config = dict(
    model='contrastive image-text model',
    image_size=64,
    crop_scale_min=0.5,
    vocab_size=1482,
    loss='softmax',
    encoder_isotropic=False,
    encoder_norm='layernorm',
    encoder_widths=[48, 96, 192],
    text_encoder_norm_position='pre',
    text_encoder_activation='swiglu',
    text_encoder_fused_qkv=False,
    text_encoder_parallel_block=False,
    init='torch_default',
    lr=0.0067,
    warmup_steps=1540,
)
Rows from block 4 of the text encoder of a small contrastive image-text model, named by matrix and row number. Rows with one number belong to one neuron. Each number is 500 + 50 x the weight over its row's rms, rounded and kept within 0 to 999. All counts start at 0. Numbers have three digits each.
After each neuron's rows are labels from the 100 texts, of 14848, where the neuron reaches its largest size: "tokens" is the input token at the peak. Only what is clearly more common there than usual is listed. The data: photos of plants and fungi (iNaturalist). In brackets: how many of the 100, against the usual share in percent.
# gate: MLP gate (text_encoder.blocks.4.mlp.gate.weight, 256x128), inputs 0-127
# fc1: MLP up (text_encoder.blocks.4.mlp.fc1.weight, 256x128), inputs 0-127
# fc2: MLP down (text_encoder.blocks.4.mlp.fc2.weight, 128x256, transposed), outputs 0-127

gate.49:517437567534585519444572518469536525431498534532528526506472552431479491537544456595454581464431545496530466509519478577437593499440457548533505544514433453482481530543537470538459478465550545423522515370502488447421472530437547539477508593573496570552454373497571491499413504507550503499515556391517412515452561411425432463429564476514496598493509564506476505479539463580458467431486
fc1.49:481505486583527442465538426470518462475441498481466524566517516519472487476450517431557454490509430444476520499475424469610464557412418432489474457406502434579550509431598537482617532537456478564508506544481538560602449530529438443485560465549474529486423497581430452503495558552525563502539457605506408453595501488530525464521499515412592434518581438532557554462497458475551540541537
fc2.49:397498572576515509469522549461542464531498543465553612465448461503475537476478545552532393550546449528440528483476465566471546465479519475532503549554418463528509449458443542426521461391468540525484537498432471383543399593529529481393541528537580513553538526522409510439508482500474486551459585553480362575554529484475494442571531399534505491491498472464557502486544415495552473574520
tokens: "odorata" (36 vs 0); "farfara" (33 vs 0); "pontederiaceae" (27 vs 0)

gate.232:489519555464504538550479492573470534520475475471507502487493493398415495471516588555450473428509575540528491534629457516439458467483435489556491483404468453518494557544546530575574661479429459509501495554580528484570547528451621534504434406450447475514488559560469506446528439509452463484487522499524489458484567549594492515521447474569425503517460407394438495432534505567425499456460
fc1.232:551526481489490502588444413526491519576441583394480549474517576425432420485541498504493508495545568559501537561537545450493428562509508600502393523410437483506490514526499524534531586458470550474495514474592540519484492480480548564451455442482498477444518527536392565493537438509495573523570442547577403471424568490551573593481468559552425504470514486456467466456488372456451459506459
fc2.232:613512456388514484481451442485477591567419490513530537512532519482486525544537508586494465446416409528587403505440520446485497494505401525496444474449471527496496452617471484519504507414499599511479510454575513489514485457555448506433465498489497570570586560563483513592548532418471540478500504506530431519539498486594476523521419385575458564624498478443493546478492445533486555498429
tokens: "balsam" (64 vs 0.1); "major" (30 vs 0)

gate.26:546496492462495418431552593491518580505588530536517498532530521525522495585493454485464421460483556461407448428508487502403335507479552507472582534550505540577441533466460505581501515442538547501477457579533529525607537512516601394509529525508488493458575414542554551428519470474507545469422498435549563505504517438454581400506480459480463542471556446525509443542468466491435550435550
fc1.26:452556410517533511542509415554495463484521508584497482474480445514493533463545574569502509501566455506492529537489525514539494517499480479605482450538591514395560498491492478331489537473457513548451394444539510488505469523601363576500523473477570497623511557500550450460448477515500459501536507448475406446460498475550460446550475586518540464482404594460496556437459526587495423538451
fc2.26:461487514460503498511487435512479432549518439584471549532564393517463563511474550432521523506618377539541538531511618517528484486436490506561476484516517498516491472453474486475482511499524561596509500371522505431418485532508452519454612566402548487607426613466535487442507463466444432517481523522505508434551479555449449480508475535508508527554450634500496582494536427458442472553432
tokens: "cylindropuntia" (79 vs 0); "blackthorn" (21 vs 0)

gate.231:474549520369566464510558533454524495513457481492477585481483566548559576460475504556556574458441441497507466461501526513477505410463515478584422635510533491493590490537528509546563557488468402498496451603498513399495512457488425582551546518544534426495453497525493533424489503519485478557441437525478617503558458479491451495426450472480531477449536429430410510461547496600538493621472
fc1.231:583445428541564532519502477525579509570572524511539447416569488484541546471367480544495460593473445537494452447503556521549436571394439558470480443571480449478496472569445502567463523505417428503541499470506543563467393466564545506424453484515463495529487583455482520505448576475531457529486451502454566495489527564478535484518516522534375535531371463509575409551466539487569537549482
fc2.231:466445436537537434519527425514487498519592506470549480454550541424540518494473469590479529531454498641488462430459595558522467585466546551525507547508469441562554484538506464437559491470460472557596549494530450459474411433510478544459484526592446513403590479443485530537393536467516461493479442513484460472444596556521583578497579473517440550501487415511520473499431468448541588444422
tokens: "brassicaceae" (100 vs 0.1)

gate.2:531515532542536520525586432558529496476551491543483504489458446519571542433507495514414480569493557462412473449572521509489492356479530510528601485554549502507485511430430604484504521477496467409412438515388489483487546595489530527473474535492514506517414504466525457545423526515452454508475531623554627481409583513457468504537570519540500406464484436395462468490444592513531518530486
fc1.2:489557435548509408571432513434509473498488527505425474456547517580509556503527472568533518483479462489510512466424538591558583549562497493456443441553569471486500396522566453430405473399591560521405470578541553551508499484504467467564520478529500537464459492573514438484499509597463549540586510504531504430399423543518458473516507484515523522489615555470444494521382473553504408546431
fc2.2:529516543459527582489494565571505595503438544485453583438535447498509579483581455413439453417453558538413490481401508508530596464500469518544442527588499502451513426473447538487454488448498531438508492487494556504443492507512493525423520541550513537422527414633439520544497439529487596595495485517574544509404498496403424548422470404513534589500578479464485531478492510484508552547474
tokens: "nettle" (100 vs 0.1)

gate.52:442518530527506505487539600455489538506606525590541599389459454509481476465514449466503444453461521522569547498489505552547525479599510502482430553514443565575504542495504532480525547446574565570522481467417531529529493499493499520516468494479473403497402426409495498465388545503434489549445513378432485532593578450562556500469525467454473407514534441449460557577454601492427518526475
fc1.52:432466501484504473565515613409459580539539568613525591419473495538448458482548452458486487459456512503583501455530466515506549467614521476528450519528444588600495554441487535441499551508589530531553463502462496557545480485497486467472464456438439484483391506395521518479427536448448549528414524491396521524582565449560539510514520501431456471509523495473433570552465615458427517472460
fc2.52:479519608489450469530463521488467487491545509552577511382538474530508548435590472388510450494508420519620454476475511519451441504572622431575482467518439482504437511493539442491434464530483513479511489473488480470551559447569504603515485483341466605450565548441513469532447545486576547484460512497385498480540569510529536483522505511485480474512490487520583593451455536421423510536552
tokens: "celandine" (34 vs 0); "communis" (33 vs 0); "polypodiales" (31 vs 0.2)

gate.3:458642542546544507628519501484511551430535433482413526468514551491617592361508503514487565508461534434555565482513485487529451489384523499462522525490392571434433462487451582528529487466591467420542570475546491514489521504495510496532488488411546504480446566603563445499500508407514474512555496489599495445501458506467515529476523457486493552431433505490571515449515428492492519541424
fc1.3:445552463531498524418537442527539460530530510491488590536512539551413474588524456521572424542571496529469395478535549478502549469527481489592508496578549497568461543449582447575488397500475515468411450537401542486532429400453457545487532565603528525543507456405417524441542494467452536520403546466490518442478505501506437473505495449410533553506518453500572411566494604538491530451488
fc2.3:534457515515450499409603420629526463556552532517514487537557479399505458628504431528512482535596449556438403560552424518462554484562525464563498555539460476519468590452542451541532506513519562453458529507416596502559410455499517536514565530556529461532461455447409435449504534441547535517418477418469468523479506424526439384531495513480523476560535488478516443522505514487483455563496
tokens: "(" (100 vs 5.7)

gate.184:464522473495446511445501458446504513562560457441462495500564432566551527498440523532509426540514468452488482515434515409536448530496476502397536569464545559513574514514508520483478471506606577610648561483515487578467498502474579490518508451526569565473478484528449397391485518614565480526597463446485399525425526485545445450533496505416490521478451409531432461484504560506491472503604
fc1.184:459473534452483500535459575444474528447516485475539560552493539514515510456519468553509529438649559581458464589421465479493437553504482433450540466584462505457390497566457376483551517475536477436474540527519586555521490494465488481501510473477579473463525461541527483533537465469508416683451468520461564512443475434469434583555556486468423516499448559543617475471430533508515455553476
fc2.184:493506506571581495517493487426530560451585587467471540535491468528479437461519447516507422468539497593554514568537503391456461623548457478563512442518490440487482484545441438491519377481479491522429505471553444526463525467487541518512481481534566583493537379557499449442608440489435484641531489483513548504457535450530564533562505473520416525574482422506600514514458499406525433473463
tokens: "california" (53 vs 0.1); "douglas" (47 vs 0)

gate.225:453557512455457474575557493453514492545538458563572451617527585489485540490532569528452517464551455553591463537469448441522518526468496513418579468482430529476396513476506549514531447502430508443572477463487551498582491426486559450456373487532413545444530507547449416491511482467481491528452492535531576426560458558513502401456606490499486561508514563462466433540423529491447477618589
fc1.225:519536455468491528474455504462515436533472456561536507545499552555520508546559539504455407443565472529485560521404433456574509522463542577498595456509461482544519388538447476469513457560434529480577450512418570485526538461439614533477397505542425493423471442596457377491476467466557475536480416487566581552466506494583466461475541518486505555534605468438463544510449523586475479498586
fc2.225:541533485471493556540455528428504499513397423567535426532526544466490560561550498432482536426588442559507492536442494488458528583501461509435489547448488481540486423424555464486569534589474477488524492482529502489512557498478575454467428454585376536648529484608454468474482523545494417474459428563470528502578507608511530481454454586460475542479473486502526548498455400432432447540560
tokens: "cornus" (97 vs 0)

gate.56:466492369524574512540507509609521582491573484456558451556526561524470508483576431463491512447528482519481629522424507529525595473447498563503580550429548437541471524492534508552563506535517548399548521535419557461535503483453538546528531503390632459490455418467484429579604480474486473465511504491463469484543453509393413414489433473461491436500504458496492525475515504438530529498565
fc1.56:422443470519515504446465427593492499484542455519530501588577518483460480559511479390397562579531469503438584524405475509521561493498467543455562538410463386504473555527497511533535598520546467376537427530424541564585595515472549544525489510418553438429510483562447497493607534450520466520524440417511492468515528575521465454443511535557462456496496475526520500469499517425475554472577
fc2.56:405519529535515527419472497522513459523512513503511445497561467459435431471516396482500477571475442467550550539490532549499550474476503406463481557533570408511488547518569532558434519481565462497547493568458476405472519543506564428531540465421506494422562611471499455610563525571466493510510498525578447491505483586501423455407494436482431425437535567575570494591521471449381517515579
tokens: "spleenwort" (70 vs 0); "poa" (27 vs 0)

gate.208:510518533501462484557488462452436444533492504527547436481543519427509504499475446523539525424370562504547452381591504562507443568466564470508482493573421531537540449535518470561479423454560549558492438572435474463533458538583452525578630479426558479466427465485524552518466518499465560541428519515516467509508469432521612472439572491411468508522531507456476629550435515467535440475572
fc1.208:457486427499486513579459471418522492568512546523563391484627532489536523463524383504493462409372528491513491387520544524499526512520508547445467476548475516456515528504461446531526402447536535504514450521496525470575501531521518591593548491425458490525460489500488569509509492557439585550414566411532461491522549440501615439415507547457485470495513546421416580566483536463510485488595
fc2.208:516468538453525573444577480445435462453544522433432435447613525452473470513533448517520427495528529422531499448454522528493490557536509542574440585510556509495467445559417435557480421477469435540577391495425439540520445472570493537557500523447529487558439436521600566475458546480517639567506524446400471408509592450560501506504503582482456510524531506439539581511508504512530478508549
tokens: "alismatales" (37 vs 0); "ficaria" (31 vs 0); "tongue" (23 vs 0); "palustris" (9 vs 0)

gate.147:445604504402402425547575557470461454540426507437532597500535504470524460544530528459586475453388496462505550426550473476594415457520577453542472578470562472599501587503561543487552472461510622474558458480515478470532492489544453492536513406477512415523446494589501458486526452513515411503489524469549590498521514522493510441491427483427585504458552482489422581500526551540477495477507
fc1.147:501523539451502394517542521509458438504457469511438585545466566532456504495545506469579602567505493486433549508497462584528518568455598436513455612408495530531535540481521480478546457526437529508476487630479508413413503558443508459475503509503505501543420432473517472529519435461590479522455486457489605460535530485448425464460514545475588472516507457407401523471525531587514418527633
fc2.147:501494526439572469454421483513527489525429430515540479549486543563483425517473505393531513488485539401517494550500362547425529500423449460525499564489621525432479532600494459522460575517530461449451418527462541570558582542531430462451466513506545532535393532442526488466526459537554473550493558525520584503571462482428409461532460600509528453544500480468484496518578522597563414482547
tokens: "brassicaceae" (100 vs 0.1)

gate.136:464543480502614602465485546467528459518607580494523390474496540486455466523533505456499491516519501406537501449584571531510540553480493522452543520504540399577507553513553508538592461497457517458486404598379535501510605476401515545511602469434613458542440499491466519455513497524521439568461465428507475484534477459468483483374466524537440446462457503495464476515478450411494507575535
fc1.136:413485491487485531481475561489525433550513501536472471494432556452450411552585469484527468593529469446525569375515553596470571548467580507445484458487530417502513522593471533527534509440526435481468465583431510505543544532520564502544499389487562483494496399589537553514504569569441495554480449491509512472604488468538425378394493591475463530435472540479515465496497501412485535506572
fc2.136:502423433540546548433522522508479448535489422507445480540482477460470491499504436419481425528490463436524546453512551513518494503491518513539524488427506454450426588557549495575497591509511511477448477567467483516540501479495517480558556434470560450473558527558464556615519604555428477547462561548605517490616496574442404393375475531525539378445449502480553494495495457450501605548520
tokens: "montiaceae" (62 vs 0); "asplenium" (36 vs 0)

gate.91:508419567565470547528510501557578531549540550481436489492488488503539580413421500364536583488364485451499513510555502538389503608509511459475449604441510587559497517519524477510482512454470424516593470455577439509427539497476522529515498590489567453457492473499446568489474476483506465417543498536548438475560533474556495453497562445573517530526514521466411439417435469578499485430547
fc1.91:579504523427491541599499542464518510500515482551492472478445559462563534461477585418489451442483477521596487505508477567450513565541442461446519420616450522432445494531432460528456528567381446480488484526499541521563452456444478525411468587537482417421483421535532561537549480503515485527471429575433523468532467517450505583485541472529467621606462567415600474496566450496514526507462
fc2.91:498465528521523467569515440430503488517440599467429526397397464534541454443530494509522549421506488485580490536531504545448485510481503513504527462529463443530500490567515510514415507538462539501521492490489477485522424444528553479543511517570480551502595458593503538474559477441458411496528427587549455498637623453530580649531407460511517490575513489425521499501467527475472387437403
tokens: "california" (62 vs 0.1); "a" (18 vs 0); "sylvestris" (16 vs 0.1)

gate.45:513522521510510521550474563446516525624527453517573415541542489488503501505480498543400490595492535500511550501505502549506505478399528455479562480583460501507466508617516539516452493495556487628483442523501435495516463523421479515513499489416475559544354411490572455449514347531624474499567429533459489474442485447486512433501541451441558515477437478533427495536417511525514536592547
fc1.45:524490590461585468519504507428472495487474459434471444430492470476558506592535537560504433481439538531498537576520484453534433530466543496464456502329493465514447432481525533585526485412436547610442468527447500516563511541545505534481498454527508473587545469515601476497540566484528536539470530529507570527486471582407457633471466405497470495443497484564376437547498494461420543562505
fc2.45:492458485551534543527510501431516461515490485466486554474401539453532541518534468469472444528497452540503554527512504515586521504569503510477597466429417545498480379465513432442468452486447535521493459446458463534540563574456394583520550437499487455598546536440529476540570544534534598496497452513425566531415533418460373595528514445475477571448487518556445472629406495527573517511547
tokens: "american" (55 vs 0.2); "viola" (45 vs 0)

gate.55:429579527426489490493480560424419543485555501548487545499392527419530412515476581500478503428441490524448472441520551442521601457374518494459513502555580525527471465476579444484525452557493510573547556569526528593490425474528481536429530488529663435571487412500593468438534534538521483446564510451538508531534449480461535519388470484516549556562522484451438515544484480459470491502501
fc1.55:565448450463519509531498532494485467483507444432421501413462504549476468582483539454528411439464547567557486577491429508524516481562462495564581611526434447556503523474469536475502463500536578494539523465580471423546448493497433466477493471595507561550404508546570508557549446537474446493608473431531542449536571468504454566553457533465477554446451392494468560535481420437486506360574
fc2.55:517505564574455526605478551527513472474474458426408538553461560497443523536479542482466484450439522544523450537571516462400566530537512558531531500514539463522434440580603490593536570544522511487459539482456407474481509438488467470466444513479462478461469471478497525503500455552557520512538533467512505526453510468559449419538537612421619493542456477424389525432646562430495439404482
tokens: "birch" (74 vs 0.1); "hoof" (26 vs 0)

gate.134:564528457471483619582639449491460589510463523441487485439573458480582469470516475456489488486502589483419540411489523523568455599515429545453622444518463529583461553505444511503466462477520494590407504541456511450544562494547500470440463533402513480497456543539486446470461539488560440547494546467501495420543484526562560489497518529434450505434414534456510533540429550546432587500441
fc1.134:518555475507530589505592485486443497530475425438492484498559473437426494517503487468469528432437482507481498401453568595597498550490410506508539499549472490548435454507523564496514430504521521478440462572429532507555538492448442464491425573440528489457535509498564458540450477555537518550439597432560488433512456574676557437531554513453544456466458545521432486554372516577523501488439
fc2.134:495476545545517618548603442492476487556532526488469588465546476458476541504521521483524577468492477460534463475449487563500596522580558480477466568546385549403396475477399517457559480505414546499562475511523428488489543427411502507548447459517518471407579476512489502449462490468611562492421485545470507420495453548582492555478569408422537543525471486428508556449571511579494509485455
tokens: "cephalanthus" (33 vs 0); "wig" (30 vs 0); "fig" (19 vs 0); "hemp" (18 vs 0)

gate.212:511517440515512484564430549504494548565562511512496517493462614496525518571521552373476611492559465450555450482451519532497495511493451576539554525478472492521509522455554524520476386428504542446439541499489576482599485554472485472406419465403485484490484504543463461545553512627480374491538514448434558548553473456489566430455398519499465578388501428492424529513520456546500560508470
fc1.212:499556551449392573455450532495569519515474434528475443513441534528548461396540506538567576613537459429522460466468538533451514565520516558431500508508429540581430527459489516487476479469560506464353591480432499483520485611426566434498513477503544519546482544582481488532497535546465443463555526484449516575534550465421555455528442542585440533411415497461550517484493461587434460482524
fc2.212:505500508573580502467505536491410413519488564471498497516456556486463466543450503479445490578480504485547426478432563462416600488574567511643426472503436472426477449433446484449493426414452452542465581461505545481473553552472564484478510557539584531509486566500437485502560532624492454480466549450507538459432561445452483446500442571652546575483551473501503558487550489527507532503455
tokens: "trillium" (56 vs 0.1); "ageratina" (34 vs 0); "gaultheria" (10 vs 0)

gate.62:543454469595487492599485550530481484487572499522500454473469431509454597433436481453491624545511500614498409540561444439490468518516491571466501546429570510485385547476545557520571547539456488524563454441529486435525559459556520549502474489409598499589448454544489453549550528392480489426502470441451495525402591501488503450559520546499513460444559471501501508508437476472511515559391
fc1.62:528561432579490494609501599521490487541421500490546487438545462531574540511407559506449514509491427608511427534525416473472516434508479593481499489539557522461435524450509554525456532482440531615526428542528438478555522454552528552478533531424525465501488436468502456543540542547459530500479459404429546534439466449409442492522503521364524469468449523491548467604609498494595498511433
fc2.62:525424407576499513501497558597341461518452458510492484451507559554535471564491486480440498537460508444509475530419538557492524480443432509406510489493574499519473340507540521535428645554494507528491442475466547459551503518595460556431532588500485498444540525568546481569554494428585412496539415506523445538439486519488551528574482469486569466436492475545481459513554444545514476515488
tokens: "rabelera" (30 vs 0); "lupin" (25 vs 0); "papyrifera" (25 vs 0); "odoratum" (20 vs 0)

gate.252:562506540493530484474436622589506573544563405499544492545488482517543537460522537550522556379469501514488661452494514578464474557489489497429532547468411449552564521497529467443495531552558467498534511582467534497423463489505447528556548501473545542453464468533520543485430487401437461473473490475472511521485592469431391455456457533576498545407469553466553597465485527452467436425423
fc1.252:489527380582455578403592454436482517474514450540485507489339496554464458558553484502534524457581488508431491537621559445589516543563540488447491489439464507514553531457541592440402552456481480558519521568551536507483459507494529517433517421455510488495570511501454437470408548416470534481486550552446607446531522555583539476513440511431432484507485513528490420511530524508533501463549
fc2.252:523502499526470595382589570496564517531480481481488502524484506597575469537595531463561516391584456565402567454645462431504473532497500477449482539517436508489559543466557469512469474472497540527528512592502486477482447525519492544427501377466537574462467441552496459436461527419449538542476532467464602538429452477490489542493520564583411390515447556506497459464538509492492478462450
tokens: "order" (100 vs 5.8)

gate.161:406453471459575479517467557376457462573579540493469528554530415431568581460516450492562499496470506520620497484446497591494504443433531575514498487498551466578468500514452517544594534530466477520491574572508514528485497500543538484577575458483539449455505465440378464421379535565527462467521523491562546575475472470390453466458501503519461516499535437520491468528557444495480467643506
fc1.161:460415491388477523478457444393490490573510538491415482477514499370441521545511480464573526459519439477543504556471569543507582491504575502439454588453426367524470584519536503529495507464526488472484636504575528444563577499494465518558581508514381485505530512444523502417572503542447502517521499521510528540545519447482487515627553538409516430530517484550500514511535575453455461460454
fc2.161:456521460439531465520526463486557518578527533511450505489460464352516585533454407417484538369485480409518493565462544551510548510511472461497480510419468467586470504444551491554549627544489445448472555491560531480482541483487469552524575606467426499481497503443523537495525543520485381465494498457533554507544551436453443549556591533453523607480553503492490475547482588445382465509541
tokens: "carrot" (38 vs 0); "bladder" (25 vs 0)

gate.37:487481427531609528480534475454414520458428546491502469562462481539572529519417588550480434422494434456532452493498465520492461497434528510602617538468452483520576454424526468515486529553453548389514552568554508547494495460545491565466570506432527450450522468584486464540594464531485478519561525397516460556553485465498517448462456530437427549537460481528500512507333484478455542605523
fc1.37:559520439537571511525536502467481484449527554495507438565444500512528479521436559619489465429488444447515455460490503516512498502441531530532569512457529553473607449452552553467436544574457579360438543499531505586464508483544540513459578522374593381479561524540475524494572478530486486510519563464511522561564475457478559457449480540467374461474514516497492485470366448405481524571494
fc2.37:471480438483522574440494425512448542456511528535526537500566571509491538471492494557386451516531417533451490552528473585463490485529455592475491527435544437519427392445564473461502405558413539403456519513466538568486525502535584517475524543454497584513579484515420486522523500492555466569550507565606529535516575450466566466559441496408406378492493551488513502462414555437538506520555
tokens: "ivy" (100 vs 0.1)

gate.107:432434463392401463465469525511518460464500477570497561487543542488496448504496458430503630510583467581514422422469504606585423523508577531574409478512467502500546546553487494586411545509476503460474491558504565534445454447549593507549532556479509498585419564479505448548464518471441486469526483546519462462460473438590556459466490446501503452520590498426456532533390457483516529497588
fc1.107:471417468522500573540502608448519553392423515478480540471453489499472486523445515476463556575614412569583467445499500557503445568568511490465439410457514548517532522516478490554523534450483523516537505506530491559450461520550585428457460475498558484506564554597601422496497531606484451490398478524573459417403508472568556503441485434554476492451561493506475528452498435449557408489551
fc2.107:539416444444399525423521493534497534457500504541480579498490543503550476537524516420564525563524456613512479483500459517531536431492553512496441447489488600443451592488500503568467514373452526513531483520524409473531451426467446558537507471538559585601511564465523423572571537520509389467461487531546517514413459483521484515452431509634502464532584440518512530481387467487576441478507
tokens: "calystegia" (39 vs 0); "moss" (28 vs 0); "flower" (25 vs 0); "canker" (8 vs 0)

gate.189:486534504450468465483544490501516473514485500526502466451430437625577518539499437545459537418500488572414450542462546549539478488453512557538503503503571543418377577560554564501594610487496551477556429521495527455463503537622514532616546514429537429507458507505422393539480451494447534497522543480546446580542521550423478455509490448404457436512493507439574482476415504445547504500444
fc1.189:459527456435445519547462501594416471488473578436541440494458498575476470568449448573448492467472509521532525435498550509430458535573607589545481489447452607612514442483528512541472608482458581490438441523487442573431543486598442531441553487454521501558505413567456488482476497535502477467498542414498511605490486522510517519513548482491537408458411540488479568523445435473520594493569
fc2.189:503539464501422517513497450510572501507461562545441546511467593545459497537510387590397479451488486456514457531501585509458419558579601589472458480458583456509525472489526551409398470524488500464444496473450580487459473512448485552508511505515421410425551513507495455506464520542459485457496472559480496481550520467544481609513591464469552415527492511541527635572409503584524541402511
tokens: "ivy" (56 vs 0.1); "euphorbia" (35 vs 0); "marsh" (9 vs 0)

gate.174:417601545465525497462545589491465509428464491559487433485517513492621552396506535566461598519394556530541654503480458444504487499443446510480465478456475522493501342507460524499422520559504478515541484547495571513445567456557533464468447510535516468443526521482466521549504559545409420529571537488492441462518495430439598590488458510495596503464525513449426535536427513506508511488539
fc1.174:436518532508521515639462460524430497422487576446500507482454527541510562439528561527565588527384515505549654442498505570348472524424431570548538532476426554516443453443482580452450447511522477480507481505518525518411494505507481452499477506507486530452544538533545560479443519576480464572434560548498435536573430514493568525485460431507479483442492537486513582497534391431535487478485
fc2.174:487554439509505463577476525431463481413479530454512461517571564532507498421497467419506607500481515471520659452399476492458486529409421500519521508452462539522469375569428584453536559516566502520527428499470454521459517468504509448598468482483530610383554501542565541527486528636427494514552489493524484539563512475514492548536417491528507510482438541512577522557522459443493490440436
tokens: "(" (71 vs 5.7); "myrtales" (29 vs 0.1)

gate.185:447566563501579445482504493514595497460530617472518444535543487490527411400471487538535479579520541530476502482537553439506443526418385514472554567477467518458535484505530569523416500505521520440450522487488521552549448491558493497518594532429552472552492526482459432423485483560479490438448540426518464405527517463491558525542520542570613495424539430537388384493388439523504508503579
fc1.185:428595525512559488611496463476543499361515579482470467468430467465484408424499548445521447437519478541517500498475546422505541526474428486471546521522460544508420490555534490495504532530467563553532497602534537556471457462509418576537521536487541505492490548532407527435488515491551472397438550453451424459456534489502561565474546552607582544500484486478407390566433461453585526571521
fc2.185:432512569462491397591510564419521469442455588501543450532509449480506471411531483447472460460536455582564425503473499508457590560558430489507486519526429557449416509611499543425473538532491553508529524518532419515438490464483450510558569497478517623529504565431446447603469461514518525465407446513466606481599532516483559538387510551502590467518509467465509430558472508464494499513504
tokens: "lathyrus" (42 vs 0); "climbing" (38 vs 0); "campanulaceae" (20 vs 0)

gate.50:494531592461484457558606502505472421469499533469539477478563544521604439533447538464466565549516461418530599497470452499498488596549512515480538453532552585589502605507515467580463468531564503427438504500552499457494462542519498471542523477546410426514455507503568514501472568556503456500472559416453398454432535489487391452453443445534466534490635550458575478468454533482504434454408
fc1.50:478522551530501433468598515467516393476549509479492442500529551480607474505432558451445554513577517457523503496420477526497504586550520518438531492530503451579482569470570491559505479555550559468499486504498479553473471544412533486494529487532443483530489485541595585560448493533514456505429565393390427438535525483543442496520398443585523468434647569487500457485448425455512536423409
fc2.50:544561490540470464520530534435434466475450521527501503447581455534621525485505505560457451589485537405429549568472449393511516572539601466492447488515560476552536510449502525511474470493407575430464543456469575430478485564485450576543535434436523449442473482523451516522570499526600453565503569426403524476425493542513522496397517544555482541424508571541510454521519417543562492474411
tokens: "barrel" (67 vs 0); "rubrum" (33 vs 0)

gate.115:531582496467522565541497543618504431443549496401495522496480340459460481539492698546522490469507515478485534485478432485506513389497449478548499467511487540565478498470473513569432498426564514485486408490559523523495515497490555532511476429496392484398455501561464497522618452500636519534477522486490505561536499517551465449491475530603483561515556518495491499477406463500430528492516
fc1.115:569539535493499508554419548600454482506502506492504548442504313477490519479562608555511514497484497432474487464480490492522537395528459484561463414508545507555504477450473544532452535384489566541480470484556518544411488456535704586536493507473443438450422490503481516542555398492527532555489500441479542488547528459463490484505459511563433494510545527435535439437502500490556588471496
fc2.115:573567437490509524485447537567519475477546575451552478575545439479455568459534640582510473476490488460482482517460535463436560389499477442469460408541519540531479530497555567514450455377476588507447556528515503655486534460516526529533493406486506431548491529458485485443537404438507479480443470542394447540610520445537537468532501494513515535531455567445557455461443595498530497502482
tokens: "inodorum" (32 vs 0); "negundo" (25 vs 0); "black" (22 vs 0.1); "deltoides" (21 vs 0)

gate.251:450607439491542517481541556557529581477555484509530564542417624485594473475507544408418497470555455481483432487471479492553548528489482506625528422553446503446443577527507485479502427513508490503516537447588453490454493441465549557498458473529507442457387496569435490477363498562566520545507482516527504466484429414516452441521553470492603496434573465528578526498501456545408489530538
fc1.251:431371525454552508539441510539481430463573545478500549473490462585548511558497574480432527551488547494476546487484472505529381454529609420556432475488477402429470508531496561490463568489424520526426483538475492570502554510622593427448608403529547511511574557443504556584431456508441545454491431543512539512466543474513516552443468526488450499545532449470523488510449430570475488447532
fc2.251:492392524497535511480496558540500455424562493472519551423458523468488513481570572505497468564411533529551543452494503458504519483466604495533539461487528488403449541485466526527514532551455520501524405551521553458510492521591532520436529402436538366460523505516559529499467524489480537459589420515488541449356573545513453528455470535565418487469570480402395554537492431572622541484500
tokens: "cytisus" (33 vs 0); "dasiphora" (29 vs 0); "asteraceae" (22 vs 0.6); "marchantiaceae" (16 vs 0)

gate.65:505527518557496536432526606543533528491502482458482545470406445542599509536432528483539502519574528546436531530539545500533465514526495577506519498456495569555541504472598580488422575455537423483434448525444531477446468476502492523428544434471521559488557466544493500463436503370417420459458509503550596519511545458522476566418536633505394444536420525557467451544547516487439402441459
fc1.65:472421408496512529565445420566576525536433518572511485491477530622474478439474426402531409588590590484505505541411455458530511445552466488530527532573531525494517513502445513504495462475472492487454464432494512465550530521510573504473450478542461501534481520440425493596507500580517404520436479481549369483427512483558489510475450479492554470531533502551461525587452427525529566631602
fc2.65:455499491497518437640454460534450507490515556508532509456479524410407530428386465509424446597447564426572402534419512566493569501523521523536506489515539482480465430539451482474570502499483494476496494450521524521539590488454518457540507615565469410561491555424523519569562472569516432447455496504522403491515530522585452492521497434409542638501558440509478472542455516506526510543558
tokens: "order" (100 vs 5.8)

gate.176:520464568451485486489602583515517509502501420443452478429581545533494544479459451547446466424460543498509524489485428453422554453453553547448602537563480510506487496532540445588493410491623403545512609527586538536458559410467578474550573514451581575396505471444468526510553490418486508415471472487488528482362538506498495500516504522493467518508542485536540432503501450503524604502514
fc1.176:578466556525485535474554553494514530512598477537440530469532506440449516527453527526386466427431549473507474436446505513470388483497514514444541515565519444479553579555528428641472468486594504490444517558560456539563532409517480435519553514494565561457551419453329499521472474476456556482518538493512459448532507555442499490531450505528445526480554476526492509578481387489462577513614
fc2.176:514558435501473501537530451424519551365500465488556501487437552497471441543509462512465447404445546488564524496505477600434483449564436543426518465542484461451501529576480586546470473463474523493517476522523454499587542485614542494502538498620486553455547364483434537562478540428500559567505512494449545508406461447511438388567548565552562444466517413556559463562507535489523461483525
tokens: "cylindropuntia" (64 vs 0); "spinosa" (21 vs 0); "houstonia" (15 vs 0)